{
  "arch": "convnext",
  "model": "image classifier",
  "dataset": "stained colorectal tissue patches (NCT-CRC-HE-100K)",
  "train_examples": 45211,
  "image_size": 32,
  "crop_scale_min": 1,
  "horizontal_flip": false,
  "translate": 0.12,
  "cutout": 0.25,
  "targets": ["tissue"],
  "num_classes": 9,
  "isotropic": false,
  "norm": "layernorm",
  "hidden_act": "squared_relu",
  "mlp_ratio": 4,
  "inner_norm": false,
  "drop_path": 0.15,
  "patch_size": [2, 2],
  "depths": [2, 3, 3],
  "widths": [64, 128, 256],
  "kernel_size": 5,
  "mixing": "mixup",
  "loss": "cross_entropy",
  "head_dropout": 0.1,
  "init": "torch_default",
  "residual_init": "none",
  "optimizer": "muon",
  "muon_scale": "match_rms_adamw",
  "learning_rate": 0.0032,
  "momentum": 0.95,
  "nesterov": true,
  "orthogonalizer": "polar_express",
  "adamw_lr_other_params": 0.0019,
  "max_grad_norm": 1.0,
  "max_steps": 23600,
  "batch_size": 128,
  "epochs": 66.8,
  "lr_schedule": "cosine",
  "final_lr_fraction": 0,
  "warmup_steps": 4720,
  "weight_decay": 0.03,
  "adamw_weight_decay_other_params": 0
}
Rows from block 4 of a small image classifier, named by matrix and row number. Rows with one number belong to one neuron. Each number is 500 + 25 x the weight over its row's rms, rounded and kept within 0 to 999. All counts start at 0. Numbers have three digits each.
After each neuron's rows are labels from the 100 images, of 14976, where the neuron reaches its highest value: "top examples" is what is common among them. Only what is clearly more common there than usual is listed. The data: stained colorectal tissue patches (NCT-CRC-HE-100K).
# fc1: MLP up (model.blocks.4.mlp.fc1.weight, 512x128), inputs 64-127
# fc2: MLP down (model.blocks.4.mlp.fc2.weight, 128x512, transposed), outputs 64-127

fc1.390:518460502532533449541454496513480487453504500484516509567476511509488491465496540497488534527507537524519495499522509478551492510516498497469486519498479525469483472504537476470490490493535477
fc2.390:528486503452480520471479493498523487528512557530480459508487510472511510548455472481454488526551536508470518497509485467464479531493488552479499451499544485526546471478505492512516467493496460
top examples: tissue: smooth muscle

fc1.87:481470512473451476494475480468541518485492529539479522513492520488526443532472500472466530481488446490503535449525472482505458499530500480499475581489475533519551429456512491517502481508488500
fc2.87:496540475462492433495504517525528541496488435482475523526493516499493478557525494476495565503502506502470494464490546519516455454506491514521448471512502485479490507517475491530470565475480482
top examples: tissue: smooth muscle; tissue: debris

fc1.302:477486435471515506482542506528497491496526536533489465453474527449474483494492467456472488493512525495455507489519462535510558467470540485479496486427502494519500478486534527496510510523494498
fc2.302:494484528517510524494494510530518548458503525528525535488529507518504498494522479541522525526456486549487516485427493494506457496506507504509521500488485516508503505516497489519497515475478500
top examples: tissue: tumour epithelium

fc1.263:529518510519527520491482532489521536503471465546505476485497508521476480486490548518519508459509514426526478501520489494518498518496515533521420535527495514520474495510524485512502495532542518
fc2.263:452521495525476472537487516487523503497478458476527497461503505543458507542517524492489487490472528581499467512489470486512529560497506517480508492519474506543495475542491502488501482534477538
top examples: tissue: normal colon mucosa

fc1.320:478549465486531559472488519495494477476458511509526472481498481483489506515502510452500482534495494524460517511484463511519504502481536469530478505465494527476511451484500486500531518516529524
fc2.320:521495501495420471504506495535491489482530528536523510504542490497452496464523540471515458514511507491507521550435486506528523456490457516507508453458535477506520509512483488497491505450509536
top examples: tissue: cancer-associated stroma

fc1.120:524517512465496477502499581482524507529520505469504502455448481482504453522498515467509493447507520517521538523488486497478490489479488538491506484514494509475518521513497484495503465478526489
fc2.120:502501513510495498535474531538454507512487550489462499533542486492503426488527473512499504537462515531542512525455487514503444512509533489523471542510457510505503517508498514503477495506532476
top examples: tissue: debris

fc1.80:532515496507453508506476494496479506476475506476475499468486481461460481461511516506524519482528505534504524494524501502484531462518479502503489437516511494506536528468466552516464455501546518
fc2.80:499459513500482493516481481478546477492536475443512441541490482507516495502546471529456502490508494483455483477478546507537490479474486516554516498528529538491470554517541506504470497512489514
top examples: tissue: adipose tissue

fc1.245:520508524536517497519485522473470505511472521468553519506499505507445503493469482503500497485489489484482454506489475511528501480586485492513494506478542556517478494498462490499509491511495507
fc2.245:503520518483498540507494473455485518495521473490465488505477505477522514483461491443473554521491508547552486539483490526536482463456492523448516470507479518512512473501543508506494509500514452
top examples: tissue: mucus

fc1.378:520533498494499501506528537533472536477503500492470476503513499487459502506489497500514464472515543505488504455526485476493467513516511521459520531487464473463445521515524478492492494479443479
fc2.378:508495471499535538518476508478507518537508505499487475472405499500492515470457491474488468493499471522498507525516474562530497523489488478487516497469494550492488500484489520507505510527550499
top examples: tissue: cancer-associated stroma; tissue: mucus

fc1.154:546497555494530476484511482528479476468475506508513476525504491505461498494503499461543497487542465523520497492496503552474473538484496461521485493450515474521569522487488491503452489497537499
fc2.154:507496508539508544518525520473475506511464501491494501531540473452523466509522519503467456509496489530470487571478478499483518466500476512538477482484527528519532555555505520520504523527484506
top examples: tissue: normal colon mucosa

fc1.357:509516504532534470515456496515530489486502516462509500456496482531513493517453468495524496480510514483519571499506510501508458512492508527511480473519503501537517500540542499494508436507492498
fc2.357:516511478489500475503454534511500491496454519457469495491514518511517532523475514494478493496547517517441528507489543512513488478524497511535539516506493530543492506485535506473487505525488544
top examples: tissue: normal colon mucosa

fc1.438:501568479527439511504504533574487505510521504525498494511503513485466525520524506488466462516489471467477500547488510513520552480509507528521538483492481485503476492475515496502481532504563470
fc2.438:514549532468454476504483555550534509474516523477524524502505530513485443525512507485514504526471455478523510469526522459503518514470502531493476502498467485448490491513465529486488500518516474
top examples: tissue: tumour epithelium

fc1.461:497479516467484554459490498520541531459461475505529505501468531530516534493438532531489433487445503506503499485456501527525456489482490497507492533518497520483511508480495504452529462511516521
fc2.461:472535532525479492536495536510546495506474506478454522503509498488493486495537507535503492470493510459512459511501500509456512524490499480483510492524497471486515550490479503460492513484511469
top examples: tissue: cancer-associated stroma

fc1.136:510493452489487513507555465498472482482501492504480488534492518487517508499547477505518507474544491503464502518529504468512527522489552502511504478461485495510492474554526531460469501492526465
fc2.136:516514487485482483478479536523556487553457517512496496457514493481493521482472477503475462508466496524486532487506493501523448524511496529525529472513523498512503457456457521457479520509460511
top examples: tissue: tumour epithelium

fc1.500:494538488497481479514501486494512499478487491457532464481502495488483485475491506444483513492500554534549500470492516508486522487502491509530410518534528505484476464496476455542528530555513468
fc2.500:500511481510478528497480493475512519534518462528480555513473486506480471458552488534487503534486486511505457484497517499508512511499532509483522531537490514478534546486497499501492518464471484
top examples: tissue: debris; tissue: mucus

fc1.276:542502527466475480480505472513472516484527515503519490445484607503505510487528567498513504513512468520475490542504505466492489484460529521504484507474492518494495483518503487482526486526504510
fc2.276:516512451460504454472511495529518513475492487512497507503558469481511475453499503506535492523490542503476516476501486510550484478563500499516486465490508475479517452559540531511506524505551487
top examples: tissue: smooth muscle

fc1.451:511501521523504558499500536497512473523528492480523489431472452524499538513487471502511497473495464485464544499531489513493478466495517476490490540463489532486532462549489496515526500473500521
fc2.451:516440460538461553490515494463506508487448555483527528490494478529516564528526479491507454509478530505490481490508484495518526506495490465504483478525505501519486490481508508506459486461502499
top examples: tissue: cancer-associated stroma

fc1.398:557536439486505500523462484514493507525533513496461530505518527472511470476492524499489465504509508491510489543510474473528477534537482518519502500509517538497487522461504518489498496531461535
fc2.398:486503454497512535541440523459516507486486470480458507526508475479528457469535515491457545515497497526472487520458519538528529508509496523480497463490482496486483522539479467500511506543530507
top examples: tissue: tumour epithelium

fc1.171:454469476508528510522489508505466451501521498516489493486536465515473508513501525525511488502523529466535501497508538505478478488494492457539534443498525444509473463498553480449484522474483507
fc2.171:507505495477480503509531529489495518497477500493527465499523494499507459527486471485495468514463481494495534478449495488491519547500482479447552509522471478507519563429498473480463470506553554
top examples: tissue: adipose tissue

fc1.60:519530467489465512506523509505498518518451506477496500461487555506488461486542529507454482501463471514490545585520508486565458500482489506463534490534485481486484488474524477510490517502502490
fc2.60:497505480495464470489511493508513504500490468447478526468499468486501551505496502500529507489525470522502541536508470543488487503488495520462456542502509483472463519520515520505508531484496466
top examples: tissue: lymphocytes

fc1.64:483506479530502480494475515504489486508467518441506479501518573468485517519501509489511530486519482508512489458461523518522553472477531477474478513455507495454491448488472544520485473508507530
fc2.64:491535493499464534481462438527470506462502513527507509527514445506526494457487500519486555507459473487513501492483519517518478480472470497496521494490525475512527511515549472505528492479528488
top examples: tissue: mucus

fc1.86:478508515472542515540491507527491523467499525484468435473457494490448528512498444520511470481500511474513513521485477500504481476532488486508480521491529478453480464496512516496488492531492524
fc2.86:549509522529485498474547519446438484528535497531535531488515489507511471485561475498499493510518499485521480476489487504518498467463486520503495491526509467559480507477544532487512483518508490
top examples: tissue: mucus

fc1.423:500504490464505582482525490474447502511493474518492531471450508518501551516454500488514481505493456503485535503471503510508473494497506472474494507494489502491487516529494512487527498520492542
fc2.423:500516511503475543466505550523529495479529474504475519514506541535527507463522593506518510483474492479493505490473500536503492531504484454474510476519488507552490540521484501495502492529524482
top examples: tissue: cancer-associated stroma

fc1.327:517483541511521539482472506517513548490517453466488500488508480454515496505456495491482554466510493441465488479512544533509510481482489505488514514500531484539500511504461504493473543486475503
fc2.327:451470504469518463519487524489491514495514505473492477461458472570510509473480515519514501495537454499493475490532468478487507507518452455512507487483535535515482476491540497493491523499489493
top examples: tissue: tumour epithelium; tissue: normal colon mucosa

fc1.458:490505524526495486487549477524485487493492511527499502431491484501483588514493467487528520508512496504479472501495501481477504525517519479513522452518475508519504516494453487458494522496481474
fc2.458:490489539526508504462508486498478497504464482528464504497484520525501550477475514468517532465543481561478527512490519467508476516491473484539494505473501483505467501492536530491550517505469513
top examples: tissue: debris

fc1.252:505530492473497561495526518508498466489513522510509536502477478448515552507490484431469488490460501511492513498513472535508504495494503492476481507473454503484518522541518501486562482488465527
fc2.252:525529486471453524504493517478508523480481515475540539487522527468478504482498513532512472527453498489483542517493537499548494531474528468520464499546486511533513519485483487543481467510512503
top examples: tissue: cancer-associated stroma; tissue: debris

fc1.21:521459513482526479504479538519507489499509558473504502466455496528489505556515484552535485533515467433477514503469506499513497475479479560493503465498539511498493505489459514493460452504511488
fc2.21:462508474526487477518517527516478512460510556502493545509528454516481529491493461483539551491500494502520467521509432493536482435506509501534468461487502521497486520461525532528485500453541470
top examples: tissue: debris

fc1.5:503514471482466488525503460516494514521516511494493497511478496524508482487462542516491498534514480496511526554514491469462500538511495522522498513510470510526489562485505485531493509502488462
fc2.5:501493493528526515510521519491490472478481523508501484478547498502507511525521513437510466475492488499488503539489512494485506462518518492481490466531524533459479535493479538499487482510577456
top examples: tissue: adipose tissue

fc1.241:456506524498462560527465511505467527507520495545472496515500487488505505512500502508470510542495481507515480500514454504491558509502468491487503482508471509533485477446503508523474509524515498
fc2.241:494502488494474486492478516468540478495555461500513445491478536466508524480501469500520520517513543479477486502553477516528456490520456486489481468498512536538543500494551517492514533526474548
top examples: tissue: adipose tissue; tissue: mucus

fc1.217:488493502460449481498523512550480499516531535465469455531501505497492525480575484543486497484499528502506521471528489515473496508512503521518494526530488514459473459542476551457482513533569479
fc2.217:497476505467521458456490501500449510514488496537510491503547533467451486495498497537481533516471520527526507544513507461501528501481503530495501466464533513447523517485486522487528546540515525
top examples: tissue: tumour epithelium; tissue: normal colon mucosa

fc1.442:527524472526494467519494534490513445476496496468528451507510523447469470482489480479562491499566534544497491511497502522513478487498498517444555500533489447527540492511497492510492502521492512
fc2.442:472501524497503491497517462518461488539518492455483463538442465465484472508513506513494484551534477500503487516565518501502517523474532521471495508469478537496525517458490480466482513503482535
top examples: tissue: normal colon mucosa

fc1.110:540579488504521480481521530501490463493509499523475524497472500491520504503513478552455500506493447488499519476477454503525461481511509482490485533497463506522494469526511501471492475457494485
fc2.110:484539549492519485560516539524530488484515563493470488472540470475478464509513518508505472561511503508506465476507486494557504502493503501511540489489520442503510459462503527517505493468497503
top examples: tissue: normal colon mucosa

fc1.243:471489478527505511474509498521493524474476498460498527525506457470481510541512508523511491491542474478520505512528480495469505503461545486495500480498457498504487486468524408460512493450524498
fc2.243:504515515467495513457522461501475495521511512500511487528498521553508445464504507481505512503459517510495567482479489501496515486504471484473522490492510458530493511472505517455525509488540544
top examples: tissue: debris

fc1.257:495485503501509430498541540505465480509483503489478496465535547475518569492535565481512507496537478482498521530473485491555468531489505515532505494495521513490518494469498507481489500482460489
fc2.257:482503490455479549524522462515468478477514517472522521510471522513496481518530512499523530530513484527453516476550514523536491508474502495509508497481503506484505527470500462521504521566518473
top examples: tissue: cancer-associated stroma; tissue: mucus

fc1.505:505487541470484489469501476497529527444503490519482469471483482455490466484514522510495487521487514520526473487534484512559521506503472517506473497471522474509536464510525468486475506506486534
fc2.505:540503493485483488442518500524501519508496473518493518480496503498539530479508486523478561487517485433522530530506477539456508502526508496488484474520502508496497507531475517574491486527500484
top examples: tissue: lymphocytes

fc1.394:516495509529517532540503554505512453514481499519529428551478520496498475466510565473466513488493534502532520466446475505486499511517524491488502530491505528474492490456486442507518519505489484
fc2.394:507488508534441465507480459515537476473525479478492508525474506510519531458475514502495568469481502529498524509571535477503515512483477504499463519537470496501503522553515487516517522528449502
top examples: tissue: mucus

fc1.412:482506542526454544471496471492533472464531474524511557498476506518535492533506513497474471529483533512533451532511500504516519517472465478455501548495529503480539472480511496481526491492522483
fc2.412:549506445513507504475520463504525487502553517470489464485456485475466445496486508490489557496493492477441507502490535566501480509492507531504494509492453487497554480491439483522508487522495474
top examples: tissue: normal colon mucosa

fc1.431:464469510486540478518494498478528510480483511463468459471476487528498524552521468467526439473523516513467501447479472505540490458517512494555492523475527527533511486463528490487488464540496490
fc2.431:511460500493505505520470510502534471488513482503514537500577499503463453491495474498505494473480475544483504483461490545486547518462521499495507489497509541489492478513518498470527509499510499
top examples: tissue: tumour epithelium

fc1.237:478487440463475525527491491520524457511486490511522492507529466490489556510486415479490497503478507489493506508572499505439507510488533468490491509503522519490520503487508532486490469499518510
fc2.237:497462498485513538520482484484498500486519522461483502482500544490458516439499487528532498511560505491515495534505483478539453551508487489512486543511535496470513485455518460473517511541499512
top examples: tissue: debris

fc1.186:498477469507517471514527502509521509536515545515489508506479536496499479505474531492511499497505494477523494544519526432458478505512496507490501534530483556520435544482504485501458507552514508
fc2.186:528550490498532495484454511482508488475477524512520519476542508533494477481496525531467508499510484476501501528496511490519486507521551456516477528479503499493545553448454528507456518544514448
top examples: tissue: mucus

fc1.356:511508498479498556499521507527456487498499529510512506499476483503497528517492496482457475539498464518525536549513509488535507522487485497490486495485504469524521489499507485487469478500522504
fc2.356:484455481509509517474505543527517437535485449470456475480504478521475517482470523503456494497503507489467526455525527502526526505514513531493501482502548503473488460529486487494499524484511512
top examples: tissue: tumour epithelium

fc1.30:507505541486517513468506482483487421441533525518483516511457524492475497509496518510496454484494498463515480488569496496489508540492488536492536455498508569516525433496504527511496526493511479
fc2.30:500452476474441504456521495500468504526450505474523520518510523511529459487491544500514475466533505481478527515527501482530505511529460481492496527513486498483468529496489543503490511488450528
top examples: tissue: lymphocytes

fc1.124:503521596457492500503467474484510524460510508499490464467494486506493501477517476464505485506491527463514505492491455488520525473515487497495455504451551528508523511482504480501480544505516494
fc2.124:503511498508510487484536487493500527567490465524507514503496475506513518476488515474452457531477461464463504513487511561491525454482533514431470524485518530517520514515487487502445515511505474
top examples: tissue: lymphocytes

fc1.493:480494510503471485502411503480507497522501476537495454520496498482486489506507530459476499522540517480499524472531437468491481526507496567510496467507522494545520495511498521558480478535512547
fc2.493:476441473521516523497519483518483453472496499503474459525462526525537510516488538540489514480508465516495462512518501489539505544494497489502526510507506479502519486515467504482556491496513485
top examples: tissue: smooth muscle

fc1.353:528538481538528483570512503495472496506500478499489520492464512452458484504458538545531471467500513526485494497494508520524509484508543503522529503517525500526493520451511520542525499480442513
fc2.353:515544502476533511456513501486517553520484502546496475447470510535529475519502517479511491537519481496505466514489481501526516508524544474482491488539536473481485510493491509459489495503521517
top examples: tissue: normal colon mucosa

fc1.418:519508495481472492509489474499492519537525498516490504523467476525491478496480417516498507530518497467485482482502571542508514492452486463505528534494495496514476506460486489510558480510457476
fc2.418:523517498490508507472519462489450510505546482530465497493509501533539491477504502473535495471486488462482535495509517504476516483485554515485477521476498466500489495526504486492493496513531487
top examples: tissue: normal colon mucosa

fc1.336:479495430462443525490540510556498527520454535508506484451467505495523484489577473501510496473518499512505506496510494502515533497541515500470512515456519524500495456516492561506525474548442474
fc2.336:506487507500561498474511511495508544538493448508513522479550536515528490549500495484472514476468495518550527483466491465488478483476494497490484534467496465477478478512522489476492501492534536
top examples: tissue: tumour epithelium

fc1.279:457508485516458511487494462498512469539497473482517493448453483523473477522497472491499495473509516521514479504475507501460500534578493486498529546480509551467468488505485489468488519501523483
fc2.279:499517451503475542484526473485495480487517482513493480545536508509501480537461540510463535465481489497494480491506463465499537478502486526501500489542484477491490425500522533497535474492529504
top examples: tissue: normal colon mucosa

fc1.284:488509468472485514468505488529482499506476513523500473553509496548516495525551519502525510549533504618513490509512490491504517480507523464531513525518483570506495498500497499484523464484479479
fc2.284:533525478418496495494534471491500481490526486503508518524554507485557521519498514531443510533489479499512486509489493450505516496460504474494506477474472498482557473481488526497519533525498507
top examples: tissue: tumour epithelium

fc1.129:481497470454510500486493512531522521538536531476501476476510554497508469527511500473494488556550499530509470524485488497506472515521502518532499516454488570479539472517536516455484491496490502
fc2.129:512521449454534535472489460497525510493503491532526513496561494476476516554482491518468510456509496549513466489437511480475530482469532503509484525463488511496493516482495454512521533526476531
top examples: tissue: tumour epithelium; tissue: mucus

fc1.128:479464500504506547506534523524511489463466510534495501509481514550522529516500502482530448524499450520550482552497531501496529504504483481486496475479483518491508503496491494474485535524518522
fc2.128:543461449513485498508505522491525496515481510473519519545475508482514532480516554459500421491502475521453499453506516503466513528471515505477472497510495478503543514541533479466501495483509496
top examples: tissue: cancer-associated stroma; tissue: mucus

fc1.354:497522498525526541578506503546511524538511496465456489480504489494509482498478494460482500510551477491524501487491559518500517481465491506503500472504498461544448442498451496493513487510520480
fc2.354:520486477456489519486500486492493459487513497502531495485513532524519482519546498497494505507538483475496479563523511469504516535523499442487550495550485496495521483474533543517488470492502545
top examples: tissue: adipose tissue

fc1.93:478495488498518521504500555523548453483551475471511467461520525474506491504496464510486471505509509485500512545520447509505560479528516490482515542525494515506499449512479503499542479505494517
fc2.93:518522459490511510534503493458477480512477502481491506491472525513466532482485459493476570523471492502470482490438521521544476474508480529499505529489476536543498540524486502530545489490495492
top examples: tissue: cancer-associated stroma

fc1.380:560514506455532569480473508502480488496474509511504497478484481500516498522515477462535486481501496505481464475510494497477480504459495486518521527454514540418493473468538529469552504485517510
fc2.380:508490475481485511519486493477493486507525496515535478524556505506487455475526492487472501482498483507559479501507504522510508491483487500480519512536535536486532489551512474461447498495521531
top examples: tissue: cancer-associated stroma

fc1.325:457522535531494492514523535482501472469478491479518460496495451527481505498530488481563488498520514481517501473513527517513505469482497499483572498518450450507532440516523512485497461506550524
fc2.325:496527489481529510489517481505484472531463463483503485486500498504521491544536487515495498523508479466463501508504546543467492483491541495499508473511487519491485516500480515460421485484549502
top examples: tissue: adipose tissue

fc1.341:526513488516528495541470524546514502465473496492493517445477529513475544475492494469533503499467526484489512470535479467516458502479500528497462517484511505529505513482513470501510438503543486
fc2.341:494528536503518461507495525494546489509496499528485490452505501511469528516543444489505479488464506507543502483496439545498487498546522504466519490491507481550515488504456510521548495454525514
top examples: tissue: normal colon mucosa

fc1.213:527507493515505503480537486560486509515466501506507555549502448492536522494500512487514490504509496495489487505498458496460475458485554466493475512491443486497508481425499524489480515506484444
fc2.213:498476508485483514474495518583502493469485471515460536493517523496505515516493523501521531522489486536498484479566506491514530447483475501528501474447496458524505476478498492520478523549488485
top examples: tissue: mucus

fc1.50:501500531532473561502474459510503510508501481504482496533489504505529499467496539516465507520505544487476537495472464506513427532501533488466502485525483552528523492483494494467513501536463543
fc2.50:476500482510483533531505455496505466503498527511489455533465493505475535498475462523493537525436498485565454495517507506508484478530539475498492514500503426478497481487475477505469507496502543
top examples: tissue: tumour epithelium; tissue: mucus

fc1.41:463472512462446482522492559528465494514497521495535499480499471487482479488475506529472518490520436524529537491492487507489508517519516486537509472502569493521486440477499485502522487517487516
fc2.41:440464499488475536504526517511504498483482538515514518491484481471491472481499495474489570485565482505516497490537537506517451532480511506501545462516479480554477479472493493534512500523537525
top examples: tissue: smooth muscle; tissue: cancer-associated stroma

fc1.205:520461523554497498459483505499513500481531517508468525465463463506492448503498578515468518496472476468492509499500457503545510506515502474512461499509488512487481487483478494553483543467480443
fc2.205:511489516529516526510517508505496471459500528548505472526472473482490511526478510491518508552551499479469504481566493474493514515522455489521510545506530514478470507461525460489537525487502478
top examples: tissue: lymphocytes; tissue: normal colon mucosa

fc1.484:511487534557495520472511505508501513484504531421463494482516524513493502524484477482490497500500532500440481518513509545494505460516422457479509485499532468490490484460476482529507504528508452
fc2.484:524510487500486451514484488514510525453476494450526489505448513513488501483504578520542570523535452490479480512528515483498499543530460495521506520546479516477496498498477493465495495518477526
top examples: tissue: lymphocytes

fc1.214:495499497497516484499464487483480484534478508504520543470479514546544456491466506541449504533525493497508479514529483480541469513503495460537498470509534491532584436449546495485527503505511456
fc2.214:507517470517468507484480493545507506517494465529487470464499482465486523510556485522517540455499525505524490530537531480524502525523467470522497496539531516483484464510536517493431516459478487
top examples: tissue: cancer-associated stroma; tissue: normal colon mucosa

fc1.347:510500473483493514461546459467486476499455514497487557523501532520512471503514545487502493493541492491463482497493469533520517476506497502506472495465514487493481498447495527530547513507485536
fc2.347:478520498501448474528485502527537522476532501483502498493426511487508459501515518531538523493478524504452467518588548529506513543465496492497484513491518487509484498526518459471489500515468493
top examples: tissue: cancer-associated stroma

fc1.33:469459548533515491456473505506487501518530580504519502465470526530505514458522513491517493524532503451517494482505521489484503487449486495533565550473522498499494491493511490478513497474504457
fc2.33:502464483517497523507495497485506466468500478525497519497498501499497443549509517526518459500481479460472480503475462522481573537529476494524522513541464486472499486478529524543542479488508539
top examples: tissue: normal colon mucosa

fc1.183:558494502481444479496485495536488477529515536477479482499492500529491505531481482528500515517508501551526506504541477500504506467529520493516499509483483554504483493518494509520498468513515493
fc2.183:494462523505480485521426461475542518445484489526510485481507458515510519536477445490476520518481505465497563464546496525517475492471509543546549481483493496496461477503489515511545515523519441
top examples: tissue: smooth muscle; tissue: tumour epithelium

fc1.355:506500500514448509507575495505499491454529500490516502478482483536482492459489501471500518466491509499481495573511529478524482480491516550487530497517485495528473510480503470529445541491499499
fc2.355:533493531514466458467524525529487532527512452484482513527517510488537455507530503478502502488493526472480543486488522529520528496535543461510442530456511517497510512543488514536468516488485481
top examples: tissue: lymphocytes

fc1.9:473492509497501480540501512534495507516488510515486486482491492503503477479499553482493416503505539484544507489510503480465512489525498547539512514543446495460523505499505542487529492501476530
fc2.9:494501538485538580559461513469490520505492493521532542448492464492533517465508545504474513469484496494519475489466493519516506509506494477486518509515466527497456500496519518461473487459527500
top examples: tissue: cancer-associated stroma

fc1.1:520479508522517500542490565489508497480465497527377494545514490530485464466479440486495503518473513508504541483472490478518530534493494495494502554513487507488521523522505514513494510491522439
fc2.1:492460528541523450481474425494472560499481498500477515507533536516499545548493522498508535507526492527490515497516507491472508468488500493480451502494471488462462523502493536504509510498480513
top examples: tissue: smooth muscle

fc1.443:499507496536508476528506464484592493512456537480524487507502490481493488538526518484499500506487480538515490522481516522529578499468511486504505521506493485502487505489482494537506514501492504
fc2.443:521486467468476525477537481520513491552534531550475540492476494453516498507540473480470538510525499506520479526512519510488494496488511535505515507510496522501503492478496459506501470486461500
top examples: tissue: mucus; tissue: normal colon mucosa

fc1.6:487502487492530516484555503538469480473511520490522522483486500473512520536527468504529499458500518460518528484497468540508508507515486450485521457519488559515484496509499479428507518483496483
fc2.6:544531550475500473490549490466518497499493496457522533480513526528485474501504473460508501549487486504484508522542516446497442513503495460514512534481505422534530484463488521500489479521495532
top examples: tissue: debris

fc1.51:479510461476516478500493510508505493476469501512501485483501507533508493516463465505502513505508535490535515502515481482504485516452525472510453532527495493512506477489516476452504450483507523
fc2.51:504533500454515514502561506523479497449475482471523495482515519523506519462494430523459537495502525503507510454436491549489472487519499546496496499535513496468505515503483479539515536491497489
top examples: tissue: tumour epithelium

fc1.373:449536519478483458457483486496517472484575447494479513467470512480463494489507532513503464487534503487514482527500523474511500503490540539491525496553487524486463530527515499497491495490520492
fc2.373:494507489445528487454490491478498515526452468481499495516511511510461514523500527514493479444551503544540495514456530512502498496525528457533525495504498507470462455507500474521476548460512465
top examples: tissue: smooth muscle

fc1.361:501486505513531523454501494486508448514477508488504480495479537509484506519463517519481483528447523494517506497494507506565538503538463484533516468506474505516492461542515465480449513518507582
fc2.361:538454485518472461487514500522486450472533474514498503511507500496471472511492479459518439483537574490505496551490512485518489483476468501496456498522501510518519506489536461463503543499450510
top examples: tissue: cancer-associated stroma

fc1.314:536507508536501559489504529497502487453456497492445521537488478519497525463520569510479496490520515503471537471520475462518473483479515514467506468531471497471528531518503490485541504497493476
fc2.314:515491494501489517512495478454507502506528494530520511485537463468546521510490503515486525496511498481484499502572475526541511467471506524488525437506526472526494527512505530525476508538504523
top examples: tissue: tumour epithelium